A small encoder-decoder audio transcriber, trained from scratch: log mel input.
Rows from block 2 of the audio encoder of a small encoder-decoder audio transcriber, named by matrix and row number. Rows with one number within an expert belong to one neuron, the router's apart. Each number is 128 + 24 x the weight over its row's rms, rounded and kept within 0 to 255. All counts start at 0. Numbers have three digits each.
Before each expert's rows are labels from the 100 clips, of 14976, where the router gives the expert most weight on average: "strongest on" is what is common among them. Only what is clearly more common there than usual is listed. The data: short read English sentences (LibriTTS-R). In brackets: how many of the 100.
# router: slot weights (encoder.blocks.2.mlp.router.weight, 32x192, trained with AdamW), inputs 96-191
# up: expert up (encoder.blocks.2.mlp.up, 16x48x192), inputs 96-191
# down: expert down (encoder.blocks.2.mlp.down, 16x192x48, transposed), outputs 96-191

# expert 8
strongest on: the word "to" (37)
router.16:072180156162121160100116154145154115097114100115097163087144130114147150122147100099115107104133104156143142118178159166150141144135141138088136078127131104116123112138163098157115161172153125146169111134080102139127119147158088105117104117096123141109106144093141096112144123139160130147
router.17:069171148141092154099121153150128088101102103131113159103138096144116094140172132108109135133145119145129090144126135136146121154121120098106163123158126126172099103145130123156094126150163153109144106133087094143136084116137137061123114125124147123166124124131170147102120143137162102146
up.1:135116126135103110122139135075114144157124092108098096146124124111114146157126133102099123099118132134117110096084107156142128119141142073157106143118122174101156107106105129141125123124168182118104116069182137162135129115157115127158145162109078114136147112115099138115146164113127159133
down.1:154167172123143129132105118108123108096103100162124127121122127112158131145102131142138127117106110133107115094084133115097082122092113125113087136087109099120141155168132186123123117146105151087146101168139111130100107120103130164083103158117135149130104119125127142121083135110144100133
up.2:111114144127112089147146112142092123136104103199127091115109163151125090070155144066104173130141096132099143064140128115108131140127114117147124132098200162146123106138165122135131125116128161131128151081138125133123124116113104130163122160166129135127155175114144126108107123112120123110
down.2:147120110111177102121105113127137095111131163119157140141131158124133125133118109130115150122111089116092124147132166115084171156150075116153151152131130107149108126172124112126121114116129108116160113124156103162170144113154095157148128147176128124139091100111110144118095100107108083133
up.3:140132132095129138139113111147115110121113102127152142125123132176133169135110151136111097111113129111150146130141122100138109090129094138130059104127136160181092136120143099175145123139162125148127155108148161168157165150120152139174118118115088111134146115117178124130135130093127138123
down.3:168170138139168168157127102109161157154111093144122135109066105101123133125122175074154181123132127161125149106114154122119140140093129118126136139197108087140109087118139110154119159158158095150122146163122149142158142089109149102143109087165156119167164134150102164117102130116145110118
up.4:109182139179136150109110131186107131144133164122136137159129145169123115121134076146102132096102125139132166152119133117118120108091120164126098091133126081126171116163162158155105113121130124129123099128147123078116117124135130119102121099117063141108083094137153108109125084109161120103
down.4:093159131121113143156107147128166147146141166110129117138078123159111145128101141144078100142131129165121141134144131108165138152124151131110103143086159089157097100138136131108147126126109106148111088121120103141069119080097160121132114119099148140174156159139113120097178144125119124133
up.5:123144181120149144101110129124136109164103124099120135149115133127104121127111102132153192165137116099167093134127180151135139112130111148133109075140119137129088167143106105084083163132184153145096140157105125082147159166093123137137145125138144095127142176142149093117151091176138134122
down.5:134115122127170117149153126130145160148137103117110160083145147145132121122117159136109144167181171143141126135152110161129153079104203108118131106149102136078111137093135138118097089157123128125130112105114096114139119125130111147135109087124152139151134127075115165094136157107189133099
up.6:136098102127155180139164094139103118117071088152104127129127098147121114154119187131098089128130122108109153130110137097132110114131101119139096142158122127112088113121149129190137104116120127159118117070124128142113114089123156135131134105124129109147080131137131135106140101138134126127
down.6:120152108134117099108149151104149129133083109118096105094118156129160148110130157126118145134150135143127141116150147100116163124153159145161138136129115130119122118128156113083087127121119105118109152089083193180114082150121123123107128119139087054102155118128145152134098119094124068137
up.7:098140170111161153133095122132159179105138085138110187137136129113104103111125128108099090103145113140138158149087138131100117094150127114132131091167134130105083170144100117071068088114135172105079161170126146124101148132126152111107137130114140117143106144121126149130105161128171141162
down.7:137130156148113141162128114117153083134106081079145137108140137106119130120096132133113070174128123122134153156130150117097138118134129129093103107159116107105114103101157150094109156129120147143134101114137112117123129170170139143141114171098139142110132147162109132101111117099151128149
up.8:135163172103099095101123077139157141112166139153139116125150126072108106140139129124108119142127102124149110112179141152084145128154139094128127137144113093127117137114126090133172133110119143138096093085165109092113143156137137117104121108109138090080125147163151158126157115119187117166
down.8:145063132119094123128104184100124119107148162083103087065138147107171117149131118123129102187167105123207116152145148162139100091124131139144087110141160101127122129135153110136107115130125105151143069090084135112144131148133126165152102130105148137121111123122099126158154154118138143172
up.9:141112135130171133099104142144085115120126143127150179136141092122128111162087113110130177139156142113115137144124123132109090151148130135118117132111115120087107130138083113132119121137113118143117122089137130137135112141139130122142148148127116169145099156115158110137094094140139183121
down.9:070120128137163086111124148110124132122120100137080171103094125091138119092133123141122133148187170103138110151146131165109154127131146130130103143147165143110158156131157104133111104155122115095114145117130128080108114136122108094132131094129108119124114125109129130111107148089135133165
up.10:135062152123133112116152171121110149141145180173142072188117138139155106118127129152146157128114096169134141136150138086109160131122139133120109077154149145109110134145099153127123119143116132104141149152142144131136124157144113140119108129130144149132137125108133129161115154169113099058
down.10:141128116111154086112124165118122174153120098142159097158120138153140109109093098132090133165100105114131178136167176116151144146128155113089164145106154116140169116145143116134122108135085172146189113147116080132145133107149101076137123138136103123138135166156109134129126163139113136121
up.11:160152144134091176127075170133119157141150106091118170113140121142115156088159152114169113143136122158180158130080147131101129109129102133114157109143170141161180154108125112126094116090124131156123148140169098104119114102126114113092125093094158103124104123104157141127124136120090167113
down.11:145131140118134149160113135113106116101171145145149118070126109133111149119101106120116109124153093103087141153102106122129133135109174116090174166119126139159151149138107120097129082115133141145141162138083158138131106134127143155115094136140128108137140163106137135125150143105159092108
up.12:131087139110160152096095138111134141072123099119158120117131065113112095135156168168130134069163131130117142119106116116152129157109135126105161106120144109136123120105140113106146127123133127133105135130133148132152127150135113105148125117113125123173149112137103097114108126107135154123
down.12:148136139133112120115128111129120097113138171130142125092096115113170095094114133139138103168162134119177157119096138132111145073116112124144153077130135142124160141136152118164128101111135140104118142157156153097142116157166141167111151127154110110118172082122127169096146153149114115125
up.13:122141114108085100153135107118113108109113130133110111136168109147076127111126083152171119097139136083092122119133134108130083168121144135117154114137134151126109121128090141075131091124125144144168131142124115150109149124107148133094182125119164095093146136170126123129139130093102128130
down.13:127137107142137117109136126103126145075105099101110166114137150172123117146165155124145155080117156088182137103111144129095168106097146157126114107122141135120093119153079135122113108100126161145138137117088095107138132118155124174117135096102143139107083093129092151140120122115139160172
up.14:161120126107081122134149131144137137162170131120112167120090093143162128103130144179089106126157145148098130134129166135146123127153078173130123123141108127105143158135085160102180150129103122118119166148138132159137092171154108113142103086165099128126090109168113139148148144112134154100
down.14:118153119099131170192113136137142148100160119134142140136150116107105097161070156135190119130112062103119153121129159136144149147147114169115116139148149134145137124140120147104112180145144174105121148148135106142137173133066142131147148132130124149144128069165144164121160137116119132133
up.15:109159124130124153073156143107107157140068123106137110098101119103161147174123113108114155127152094126151150134169129117100098176179150106104096147144116161115117117119113078189125169119132133094154139106135085134180127188179116112149136119110128164117115106129140124123131149167167135153
down.15:121143139116150120149122158099130086101137141098111129110158088151153137060129123144129153129091148159121129123078140137141149102158118174128105123118239118099167099134169135101131147156125086100138116161117165124142118131108181105154118148110100126128084121143125115155096133162151109098
up.16:127137122114135194197107111149110131100138109123164118165106138160135122115183119095103103114155122123160130105122140129109099166133166134131126080123131138071120103163143127132182121107133125130139123145117113098142148165143157129163158124121157108131105134100125154129126103140154121098
down.16:123126104122147142107134162094125112089114123134145129105111128125093150181152168166101183160078125069143128102149149140068121094116115132094103106123134154142123125108131136130144118140129117096110130160130120114160108086105125156164123147102138114125117172181163165131131149137102114129

# expert 4
strongest on: voice: male (72); the word "was" (31)
router.8:115168089146107131104103134183136107123092106137115166111107147118072142081112104107113126108141103145125095117102182139136109126110155109108139103131079078117094119144127099134131133121164151126127128147099166173098087137112116150108138095110114138138119098150108138115154154125189174110
router.9:141143108092098114116100113142104096112113100163092187138135138178130115162105133112093140102106132143130107140117171141137104161110150133105101146108098137162106081136162129155111113113158134095081088140110129125138135139164104135129151107108108133156170144083134169133116163096156123144
up.1:132118088104124123094146176139138138140117111135129155119113137142140107065151104177147136107113106129126177128115170154111058136118082121099137163154111161145096145124139138180136156137126098166117098125188153087121120111142149114117106136159104111130163122116154127124131125148122104124
down.1:133127140107147117113128097091119119127142105153138140145116104174113125167149110146161118082135144107101152158110116138167137146118097068144136106144121110151142117128163118125169126140082146140133144110139123171101153128092142153086137147125150102149153114127105128108145136172117161169
up.2:167185109118119157103122138130140163108132106119134117127100091159131100119125151086130141090108178119168115122126121115103094124162103131077097117174122127125099085163129144117136116109098153145130109204124124122120124113128134135107126105114113103072109104131118169107165141198145125135
down.2:131116121089119188132099103167154130103176094157139163154131158156159128175124120135139150142158158148108123149107126141111127155182130178099104068131177119123109113153123140149096090081079147114115145134165112127138132152142121128117125106130106151113157160107159130144109132138095138112
up.3:113146158109124123150161165160111093117134120166087156106155151134147145151134117105112142110153102128126171131113145136079120095121140186115134164131140132158158119124152084109144152142105125166141126128101098112120125117119113128125175190109146159106110145126149053171141134152136154111
down.3:116106153124158135123144104125099147133159132102150138086136143141140132129119086155130094133125102118122135135127105119073084165127117164126138116134086129125111158133120127147132119145117097134115118162107175100150146078075175161116110137137097105114130132101081176130156130113108090175
up.4:151126110140132112129142127088134137142100096136153107107095116133137101124102144149163163066118140121113157136080131132133130156132135117112074109126131118139105115082113147157140146111136157134164175079148123123112148152123128138155136165162096120167096094142180129114151138105113158101
down.4:143164110119126131135156120120106151153130137093123149146107115126124128146163102097159122149142135090159147139111137164103160135156158095092134116131112095138105116121137123129093097170091146114127073128126118122090102157096103125138124158108163156168170108158109130121118165136108104156
up.5:150160143153105107115096104108155128124130130103161132108101172112097109118123134166093157140154135106156142130138055136104111155133134120128130128120154154115128191096126160147125150117111120146158107141090138137178116122105104118124125115121076145129150151122126105143161149155125158113
down.5:118146129111186148141145141130140130135131136149125127144139154119143116101106134071157105153150151128067134098106172151106158150107093140127119097128133132095096103098119102101110145130099137099164135102101138148153109145148117157129108105127178152148105077161130117144132083108161133137
up.6:106145121100131138107174192046139139134119139129123131099155112111070123125138106121111146133091133130189129115116093147153131118150101092149103104103128116136132131101146129133113098111175139188144134126145055150132123093131104134132118095124118091117087116121094143135149140137145122129
down.6:132153110103091166113161096122148161113134131129129126122110115124138167152177110131122102174105117141127119104119094105141121126132135147085118148098136108132115155136164130157112132128112129120122139125143189114165110188118121103099084107181128154133142184084140103137125121083135106129
up.7:110134111107134148176131139133148143116148133102102146115111125145141117127092164120108117092131112117148141100105080150135133139160111108122135124158116167150108096118165116151139136138139129171186128142115127137113148130132156178130107121125131123120139151110144099068096132144088146124
down.7:134129139104110119114141136126131088088114157112166099099122099115139150154153121146141148181102153120088156146148121129131120153166145120111152142148096150117161154148129130173125153138091092157171118130116096127128094151140143094066118138107090107156097118111125113146156149156139122113
up.8:112134084118093144117089141123136146159102138168143121121090147096125121131162121155136150145144136140090112166153117165126112152128149133104134119117141121145130132094134174149100161127113153134060101133105142172121097101121095102137087161115143123133136160150128105052089132108098144125
down.8:102115145136121073108093111138131101114132159100136134117119132132154171097113158157108109115126106100081073123139128111163135132126096122141136125127112138157169140175093152135136139115176167134092105148078094140154126128089125088123151143123146106163140111163120126116125128144184142119
up.9:111146137148158154132146110103157162101147116140141133112112132132145148125107074138109112139114144146137140141077116125124122107132095230118163129172134119190138102172093131109148127103124132149145151093087126129140134160159149124104153128135129142135138103124144131122103115143121127116
down.9:124141122124115115124125123092125150087154125097128133157100116131114095107119166140112135128146087121122137135117179171091081144130131141115140099146123152134151155143124145139139155102132152103144128064131159118120128146124180118121146107086169139122149084123150132158132165129112128125
up.10:111176138156111112096101125182149097094127117125160130156113114121098122089149113110102145127152089125178158119097126138144117130119187119092117148147133093141088123158128163084139132135144130101130130128160125154145109167161172157116124153121132173113087089129147095084111136117131161161
down.10:099157097081156153137079151176134149159149135175113089090132117141127133156083160139126141113147170166157147201123172137126129114153116128120150121113143118119120140107140131143133119122170166083146157138130140123053162161135138164123111137139096136138148120127081149122152167089148104125
up.11:086088091119149134152131133127134087138111177121144131114128135146163162091105139117171133096168088127136134120124153116144061161102153105132155075076142132120154117111132095133097136106110101122124125115136105136096106095153112112112129126145114122125120145132105083146125127080105136157
down.11:144161148129109126088127145126122125133119123129097145115124121098105159161148104114126162152106095142121113092127117116106155133121121110141110112122090129073109178097139113135118153153136143163068150122103118154053114092129200143131102124147065111145159113171143098131149098112132110161
up.12:128112106117120141116148138171134141136126132083098180096102118140090111105101129115124098092089146111114139153144133095091114136103135073120173110156127172146118114124130149107127146126123124162140159117116079138136119160137118124123162149138081111110171133100120131137092136103114168132
down.12:101103139105136108146137158167147120115089153098089145157141138161108112137113160116102112105131145147112129164160123138107119137114123125155119130152125142119153151103136163110144119129108120164154123152156132126128107133114126137145149113177134124145082085183113110118130155115140137167
up.13:158115096152118118095067186123171121161155096110149070087160110181106153126100142153158143163098157100143137126152104137132136113136149125146140135116129150091156079115092162126169170112143115103115159095124096160135129125092086092099130100148147132131140088125122131148118125126140127172
down.13:099108118084133142112136127119153106124159112125135144104148186102143133101179142131130144091122193147165153125102167132166141124088125162114133156104103116093113138113107120106099111128148086113118111113160124134087134183111131074130137076132098159149124155151128128126123135085137150117
up.14:127131152105148109150077093105130153135165083144123133164163177133141164122112132183147166143114145112140137131130163126156131130125154143129054142127083142148148064150136168155148123118144105113118081125088114140163097134115107067155152099124131140143137078133154107167109110106147159134
down.14:125103103098159114106154086185139116143108135110159127143126159103109133115099119133110183147142167178127136133107113134190056179119085152174119118165160097169137135114145135105134152099169114154139112130134129149130123088096131105110105088117131157152144177150127132134125138115104107096
up.15:123139104120157135118140122098128107119142134100101143096155147124135077133111138118160104129167160154103136142139110118154122137149104142089079137113120138130137082116095141144125115100167145173117132059118176126137135125154118137132103086099105119116088076120138136149120136121137147137
down.15:151162126147126181124141127126101168125133096157131116071126149171131087129146055128170156129161114136117121144156136127135167183149130107129085137093132076142124135125105145130141107127118127112131084131102079141170105102169136094121107077108157104118129132135132127170113155112110128121
up.16:145109117156136182127108142125106092102108138157120101140149112142156123141135122103136121118100086145163172118128131173151155122139129107149167117122128118130170114109148090145130131137137107121127143137140126091074146113081137142147131071130141130117173155094102179161072098154188095138
down.16:178118124093094142101165132111143108175178124124139099108119114158089123153135114150125178148102130097095070130081133123163123113114120140148142147137072089125110113112129146100113153086134113131098143169099120178142100139123137084158157127102134128143095145084111128117120139119070129124

# expert 3
strongest on: the word "to" (34)
router.6:116151122104109180150109087109144140149133141134168096125127121125165127124122165126131153102133160156163113119108133116108152165145149148116125102160135161132109114141112109128058127142052146110109143133129157081115081152095112085130142117087148077102115108103128156104114145129121135118
router.7:105152156103138175146112124125120126141115105107099093085119063108160122124122160101110146145123160155158113120118108130142116148128150134118111093169140133139136161126134101156083121125078190108121138145109164109118107130090151086101103115113156095112108156114130129133106144102148139132
up.1:134137169131126090127098133155148143136116073098141105088145133136121127137118151178192107101171133132138157111123100159094108116137125160092078156121112140126092125126126118097146081107139101128154149124099149095104152096113121114122110120084143086136156117122131125116133069163125163110
down.1:094085116107134111132122104099152167157135098123120068158107111154126129123113119116106111099155155128120151105105112130139134119111143141096109158149100075100178157134132130115121128132116088135118142131134132112102136141113146107127113128078118115127132141129113143121116102129158133102
up.2:174143124129146140158149150133145153115131110103154144123109130122126117122119144119131119121133071103131142101097128158155167098166119115123128060141163150153125112095180113126121131122080118114094147073166122128121129132119103125093152164096136112157108119108149156130197134135075096153
down.2:157069126150132127092104118117124079149138079151133087127110115114103174134130131086072139116133123116124117098121113154147128129119154114093162138124147124109135133139112132146160126116122132109114107120119106117152155133104116069130173131148104129132140074093155113136136116113087110189
up.3:102159126122114126109124090137132111115148134165186188091107136124112134106145093161082122092189144109140113156151107120117122070112132150145105131119132123134158148178113124112142158105107088137131108169077166104126120104136114110132130149127143099142133112057116123154132096128133113084
down.3:120155144163102144144093122140115129107141165161099155122135120129109130129162141104106115153119103144148119153095148161182090115102098148112124149138097142118118110128121114147090082127145130148102094101106125105110130170144141125158103125137160106155166139102111120132097117111097159131
up.4:139169139135103080127126133138140176106110122175090122137129160090126100178140119131138172134107119136136103124116092099125168133113152109118166101176112159107114139131106116106168144110141150125126140122136091145139159142114086149146119083150115134162131112110098157152149160133142119155
down.4:092112121141129142103121108136140103143104157134120122137102161107089128133128100115165134127135134110115124125136110091095152184132129146124148119149088147131123119158160108169126128091147116108119154184174102147126144129074134169091121103157120153098132083123143122103136116114130140115
up.5:107124143164121086107118138129117145094146099183109133112172138159107150112132100119141134113115125091143099096118089089133136118096148138120170131138127138096119093158053158147170134116097106141141188161161148133145134100092116092153144093129120101145134110152131132144157173156118116128
down.5:181131117116164135114166153108150130141130089161109149095116129110110156129074126149094193111116129135153129120095136153161127110142148144084125114126090122127131124096115143093124147076122117166156165123178135173121162131097127184130076115124113110137091108108155122147140118126114126156
up.6:177098151114131100146130101108155139126123097147101101071152081161127129135116114142140158071109167096141108123082110095146163108122125128085118120139126146117135100126133140159139106092152136117104075149125146135111157088119133124124107128177143131126135126086114146135114185116091108156
down.6:126146144131157096154158102112143124128125156125121140172134151100140118135112125136115173078119104145121147087152126097078123156129161159141176118125106154103158121117152115148101094199147136129148086157132138091138125147150110150180111136125122068142137119081131135144150087161125134154
up.7:162125077138098137105134136166082108096127106148120098126144134137113123147112149117123126100153106179085200136108118171132128144121150144086150127141138175151139154132131151175110149153101127110104104166142152154114165116103106123144117108107159153108115169117148124133159135146070082110
down.7:154179134105145143143129136122106115159123169144117120127161156181145138114133101133099171163108123116107113135112127074140139138080109099128139127109127128145125116138146113157123109099139168090153126142105134136144139125132128134113125136090201126121137093139119092182112093152184106172
up.8:128089141082126123118104153223107145133146137101172096097137143123121127131143099128129130124156108130122164142134140120096075106122140131133137108165118098150104149150114146095121139161124113065114132165130113113111129126147109083169097132088156155135152157110143086119155132111162105080
down.8:147201108129125130127149143113153111154169114098109153159133088103147122118123137130124133130111144146132111128172161190140178073084161131131128098114095096158138130141100189158109135130113093135094119124130078139104103123081116126153131179109125126178172111131083130145120184125131116143
up.9:142117138151111151129134151106143114123120128177128061110130136115120138097168118131157166126117127110139164124053102151110109142114148166136163128118145129076167111206163108150088166122108137183120137108136133107104137100129116161113172124137138134143140136095135081123121122095100104109
down.9:105130128163136150140149097156133151140121138134140162089156178121109126108139152139108131099153177128102162103113175142106074109087197116108107135149110144128171120081117135159100150116139123181099106095120103078157148143124168152115135143130096147140144129085137149149110093135160137129
up.10:146131121139124110164131109140107160120137154113128171156169129071109082140151110116078118111143133138110143120092135156112110103145127096158135095150155124093118122161156150141107116088133139122150126130171082166114128135129114112127135126136089117098121137169139118155175127146146104184
down.10:144185104103141082126127122096157123103122108144131168142128132068109125156131169104147163092152089146101120109117123124151113139119121142112124136149105130148099157109130169126097135139071141120112123130138118143118146134156127149130081102098114128149112130132105125147112117097111152118
up.11:167112089095103138143133139149109079106164135089167079130109135106134139099115108167167127149128090138162100162074129108109119078110107139139095210111088100138135105148142135144123127156163140124129130095184106129114119143137147172128130131128160095096133123157160109067160130114130138119
down.11:132123178140168108128121152136152119145112145114129113072095122136087091090168156160149133114111135091119128111147142131133085148134126146098135123153175131138070093117119136136178136109079170130105124097113101135129151158147101132154140130129174121130177177113090107144131134129106151115
up.12:172153117107126157172078126130145119129131126126152118099125099162072146132138134124124163087138093124125162093116153113146093134095142103141152114127131089136103131145112143099124091113107149100123132113086115141117104118127135105110081135110139135126146102068133080141105124138121155129
down.12:122149123123119171126122140145114149129141117094122123138134113160089134152091135125095087082151068138165135123130141155104163141126128097173138139143156161106127142142077153146112142124091119170101139085138103136119148123101102174052107153121128094155129125121123149089130166104125084137
up.13:126147135135119094120137181116119159123079138082096125102127113122116154172142135146137136108143114079089114111079105105122116149106119208153149117133112147115084137155109140152132124119075102090118119101146146124170142141119115120150160098086123115177113149125149109159120103099110119114
down.13:166098119143071160163145101159125133145106129135099128146136114137078119126113143176129091140083149094117133099115123127138118129104104152116135170097108132127129156144109129133122150143118109128082175124131138135105127147116142080129117117099113107171144087158205112135141116133176110127
up.14:100100119104156141149128124131140086144115155138101126183102104106114091135133183145162147161132141122144133129116116125146129118138116127132140135069110123099113150133100168180104174117169122138126141138110110118104120117180086111113099133116113139070112127137151131175174119098130142137
down.14:149146110128142152135134121121121106136131099105147141136148128112107103093121125150134104094144100117114117206196136126151138058151127158107096131062137121140151120099130111128131117131116139168141120130135119069129105097098138150125142077134146135101092160138120145110160143119127156159
up.15:067111107113139091108111080110165139106145152102176135111140125159154117091127113104163144131114129122176131135149094108154160167111153087117143151166156145144160114142099092111126088127094117133139158169127098094141147136129109157101148103093129093130150093136097098125168165126117141111
down.15:126124085151158145122124135107123128117121152124111094124103110129134156159104097121067153093153134143121122146091135123147118125113144091162106146166133194145081088117083105112117046107174104126115143127136127106131153105158154156132130111118126107118121127129097145118122144105153159157
up.16:131186149104130153090139094118153155092162154166132113092107138104113135196153141120098104076125138113163129086096154152117152138137132117110116087142135136110104108167114147110148087138092093120115129136126093144143114166156111121108100166132103128102146109113167137111134154149166135156
down.16:094165139117111142125154095136164123102161097155115119129130135111136122128116113106101127101145125124151130109156129133097105124122153132102108139134132162140121152174122182152061081111099119131153083107103142147130081162149124144119090131130104140117114122162145108091133163152122113141

# expert 1
strongest on: voice: female (95); the word "you" (34); the word "he" (27)
router.2:092147104129110137120105143140096158103094114125155134111119124097153099151079153079091126146099155156141113122121121151107127107134156105100143094140124127130106157131138101122117114136115110108127164122077123113166133106119127158130133102094152118113155173085128115112112169093147134152
router.3:087160143153121138138106142157096167124118111114111119095109108114129112165090143086081136134108119151139134125126107153100134103133168106076141099143117091140117143111146094127099114113137109099166140116095143105149139142127152117166114108115149088137136146089098107133109182085138150133
up.1:136090127124130099152147089142098124118100123145138132146167124157122121145109140151119069160103142121124130149153104129103117170124120203107113105116141155095171100108144183125146136108123128096132142120130116109116139100113141131117106122116137137156121172139094141094146174104093145149
down.1:142121122129139174109107117140127111161169154140178112115111082105134129117106089071119122119131130151117132113152156093143149118153102129115102162146148103105154114156134126099144119145129123137185105138167127117139174109086127124156170133085154106113132130146101095135112082127129133129
up.2:096172111167128152176110156147108133133148113120109141135165094129143137165110156152126121128090107170133116138119103105113095123162126131118147115132117179126105141071110133116101141065136163121117156115139151119126112140129136127124123103134139154121120121125131140132113114118119106137
down.2:152134146135094106128130111162113128155116109149145135130125160161167105118119140148135127143139102129120087124134095122124122157169130114165127105091105123124120128077145125109148127145173102134048155129157083135131152137122156123113161164174147137153139085115091123094137100119172140100
up.3:113078108177109113176166148126100146111110093099120128115121154163112130111158134148137103152128102151103173142121207156123129130113152138160116151103116126071178109153166105124126115100127107099126158115091096119099112100130138070162122127091070143103114106110113168114133134088131105159
down.3:125178150158105136108159106099104140142125134128179141116111156138085094104123166163124133108129131107109149120162157053144124109092100133110133123135079115108157139170161135102141140151128097113152100083142107108163127120088144151113113130091095132117110147143185092130129120102125177148
up.4:134135116147138101128134108083139144148069109121107118170153129160094121155123089096162098143138127095081113133128094118110103062137146097163122117122131119137119149126118126143123114146119145153105095123140171113153134096159124141133153097136121152122124110119153107139145127100122160088
down.4:134124127112157165155103093102185112117125129132084104134106138129135094177122151124123122112157144136154136136180129140124168111115149126146135165118137168129160174081152118139115155094117100108117091136121107135138143144084122096111147110108123137153115151110142126128083141119164097147
up.5:101077133131143137139117087192151115140161124111141112110090174106131107141115150144111137136132117119153162111173159090138128127098144104127125098123134146126086174128160131127132184134125135152162135135110109117164162130130075122111151125116115130101123098111156136129141117142130122119
down.5:180131100115153130093134147095118090122126111166098130111131150137115125115136075133149120122120121091090158154120119125128103072158127117178122127081112157128091096131179093149121112095119130110123110155094147110120138126129087135093119120169094150111133166134104138156140091152114186112
up.6:164125143164143150129130115095136083175137102132151133096108116158145130106085109152146114140161102135150129107087095165165187082128097141103175145159116133124111122104129096140123118115117150128138131139120137122148139099109185130116121108144129097108101107148143123156172112157130102094
down.6:156104094135151095156131120123123110130121098147116106131124091154148126195160106136104128108120097119162131160107159141116122102173134137117134124150123117118097116134094108134101128124132121117089108154106151125140193119134098107114164114118134129157113116128123145180105164141129118123
up.7:143123118111109128120136137117113085134134153135161095186106142134123176136129140122118167095156126117162105158155117084142116190124115138117106126144125129136122137116097112111130114099172110138113117124170123144149153204192134108104102145120162141178082136104117156103126130115108103142
down.7:147085162096106128122121188121101145122147121079110173165106133142131096124098114092125134142164107152160151104147091124103131151119154149132123121127124101097093105084088111071139166119106159117114103107148130090129084161111136090119159141134141130125134140118116133129114144136154131098
up.8:143142125127118084116121159153130088140162100174126165157136166138106122141136100119160135119123108120153139086140154149133141083116151112147126127114121095086154121140117146126136149133135100153118122178105146141097075146140148136132105117123132141124139117131084113134110130116100155131
down.8:116100123141119186097132167145134094116154125131118163146139147114089131120150167149151143168121169127107091126139148118089114164108119156145113115098121153139112122122140150158120157174082100142144135111073125158130130167133125154100101112094165066109124116097122103134174121145098119125
up.9:165181139113138156119134145076122181099170132100111119093131102139130146184114164135147139134137130153113094119138100150133144155135110115124111119147171096138140154114098148115157149108154146129117123096138083152137162111131119145126093132124081137121167139081151132160150131120097112215
down.9:150137116131126104132176127145103133110122109109103092141129126101172119090166112107214164160112125138084125172107126126127085117152163128187144115122114158129154116125129131121144142095126086133133111151132150113142119128130082107104128091113153168096133138094100147096122165150099140107
up.10:155144114146138140137128114119137114137127153112128115157103171076127165097098094156121088098115135148105112102184093129066124144126156136127137120132121117179094136122115139127077125143111120125125174099090109114133091125137154154135124136117148115137110137119136080163085134120130074111
down.10:140177145102146104139144128111166139124143189125126144132129130101136152151171129152128124148112088135150128118161118128119174174152152100198132125171090172097157147156113159150132093148108118153114136117117106085150130096157148127122122150163121153126179147135077133116114138111116133142
up.11:132111133128147140169085107130119135121133123140106081133115119149066136153108095170110139103127143153122156131134094132157162154108149145078085109159130138161089122156120160108101105121160160129165144124136118099156129127148111161146130133172142136120101091107148128137146156138074119104
down.11:145104105112152110122092135150133149149158162130079137127129151091100110146129092130147155102093156122148147148095145111141145146153154105152081136103147089113136115110105101139128119140110112111143126138122129069135127104139129081151132158100178116162100143099120197133120127123136134115
up.12:145130092130105121143113153134137101166135131161156157154142154128161116102150148097134172097117099115122141117136180139111125147079129120125084124150091085108152119115088158129106150125132084199114133140129128127130133160135089039126111167166110093151136173137161104137163127120140132130
down.12:102116092154176095158152155118203083108086138107148153093131157114107154109155124143156117188112109105139138128128140145143128102084095135124150079136148125139129141134118159124119161118155158135170115105127142182122133111147090154115138108104124117120188139158101113118160130094090112074
up.13:116125145156111127131153082145094118170133113155107156141128131114116084086150080128151144143105107154126088150148179138135120150106121146125122135126102095184116099144077101172127121137146169096151099123111108137138076118120101154123126160154139126119121147084151174079124128128156130122
down.13:105121124102126135147121152124140137125140107092138147106128133144110112117126197114116128120134102071157099152110132147168131126120116136115134124125076123173126120096139119077102160157110119118128119141110087123111144142143141152165137175122152150134134117053136174120161137124127144136
up.14:157154141135073151138120133118134191143109111115137186169121112105127144107103136118126148147173159133166103114121119155162134090131129148107137135149124124137150187102175131110124132116121127119117126097167102196138146149109152166179162136133098134123143129139160115133118100110138152131
down.14:173144131147099126149118064122126163088093157105114129120126148120125090155105127184086085143145151141144126081091132113135089086087107105115116102109132100086114140121114149145118146163106131127112119125157139156112115121140106099172089112134127139161117132120091113117151129109136100136
up.15:164093139107156124119147120133125108154127149132157151130150097164096134115111122134115118103172146124167115129147072099139153111138132116111124101141131106114100104114151128090153124113109148089124104165178121122094067146129127136079108120168149106158142125149120100110188094117137156136
down.15:178121121103135190124100169111106089139115130158080141158119087140166144110153129183180109113154120150105105109154148133068096088121117180105148147107128122135106138139113124166137138094140132143085156144158115142153138142133102131131119153120099167163133145090125133155136126116104120138
up.16:114153131113126154092122082168160119135149148155141130151141089120132137102151132106159151135110118103165120172133121102138127137147101172146148171153096123096137114123115110145090118133112143112108103114081126125115109184139121111115145118108144159135116142096175151113108115148136115127
down.16:147122139150148134131115123085132155175154143117157150105109114145119106164148139122099130141150162122086121131141115146149124092112138106123139175131129135090125189104126128125139129090184176156128163172056132158132140107149142119132116174097141116127118122139122079185145142136116059159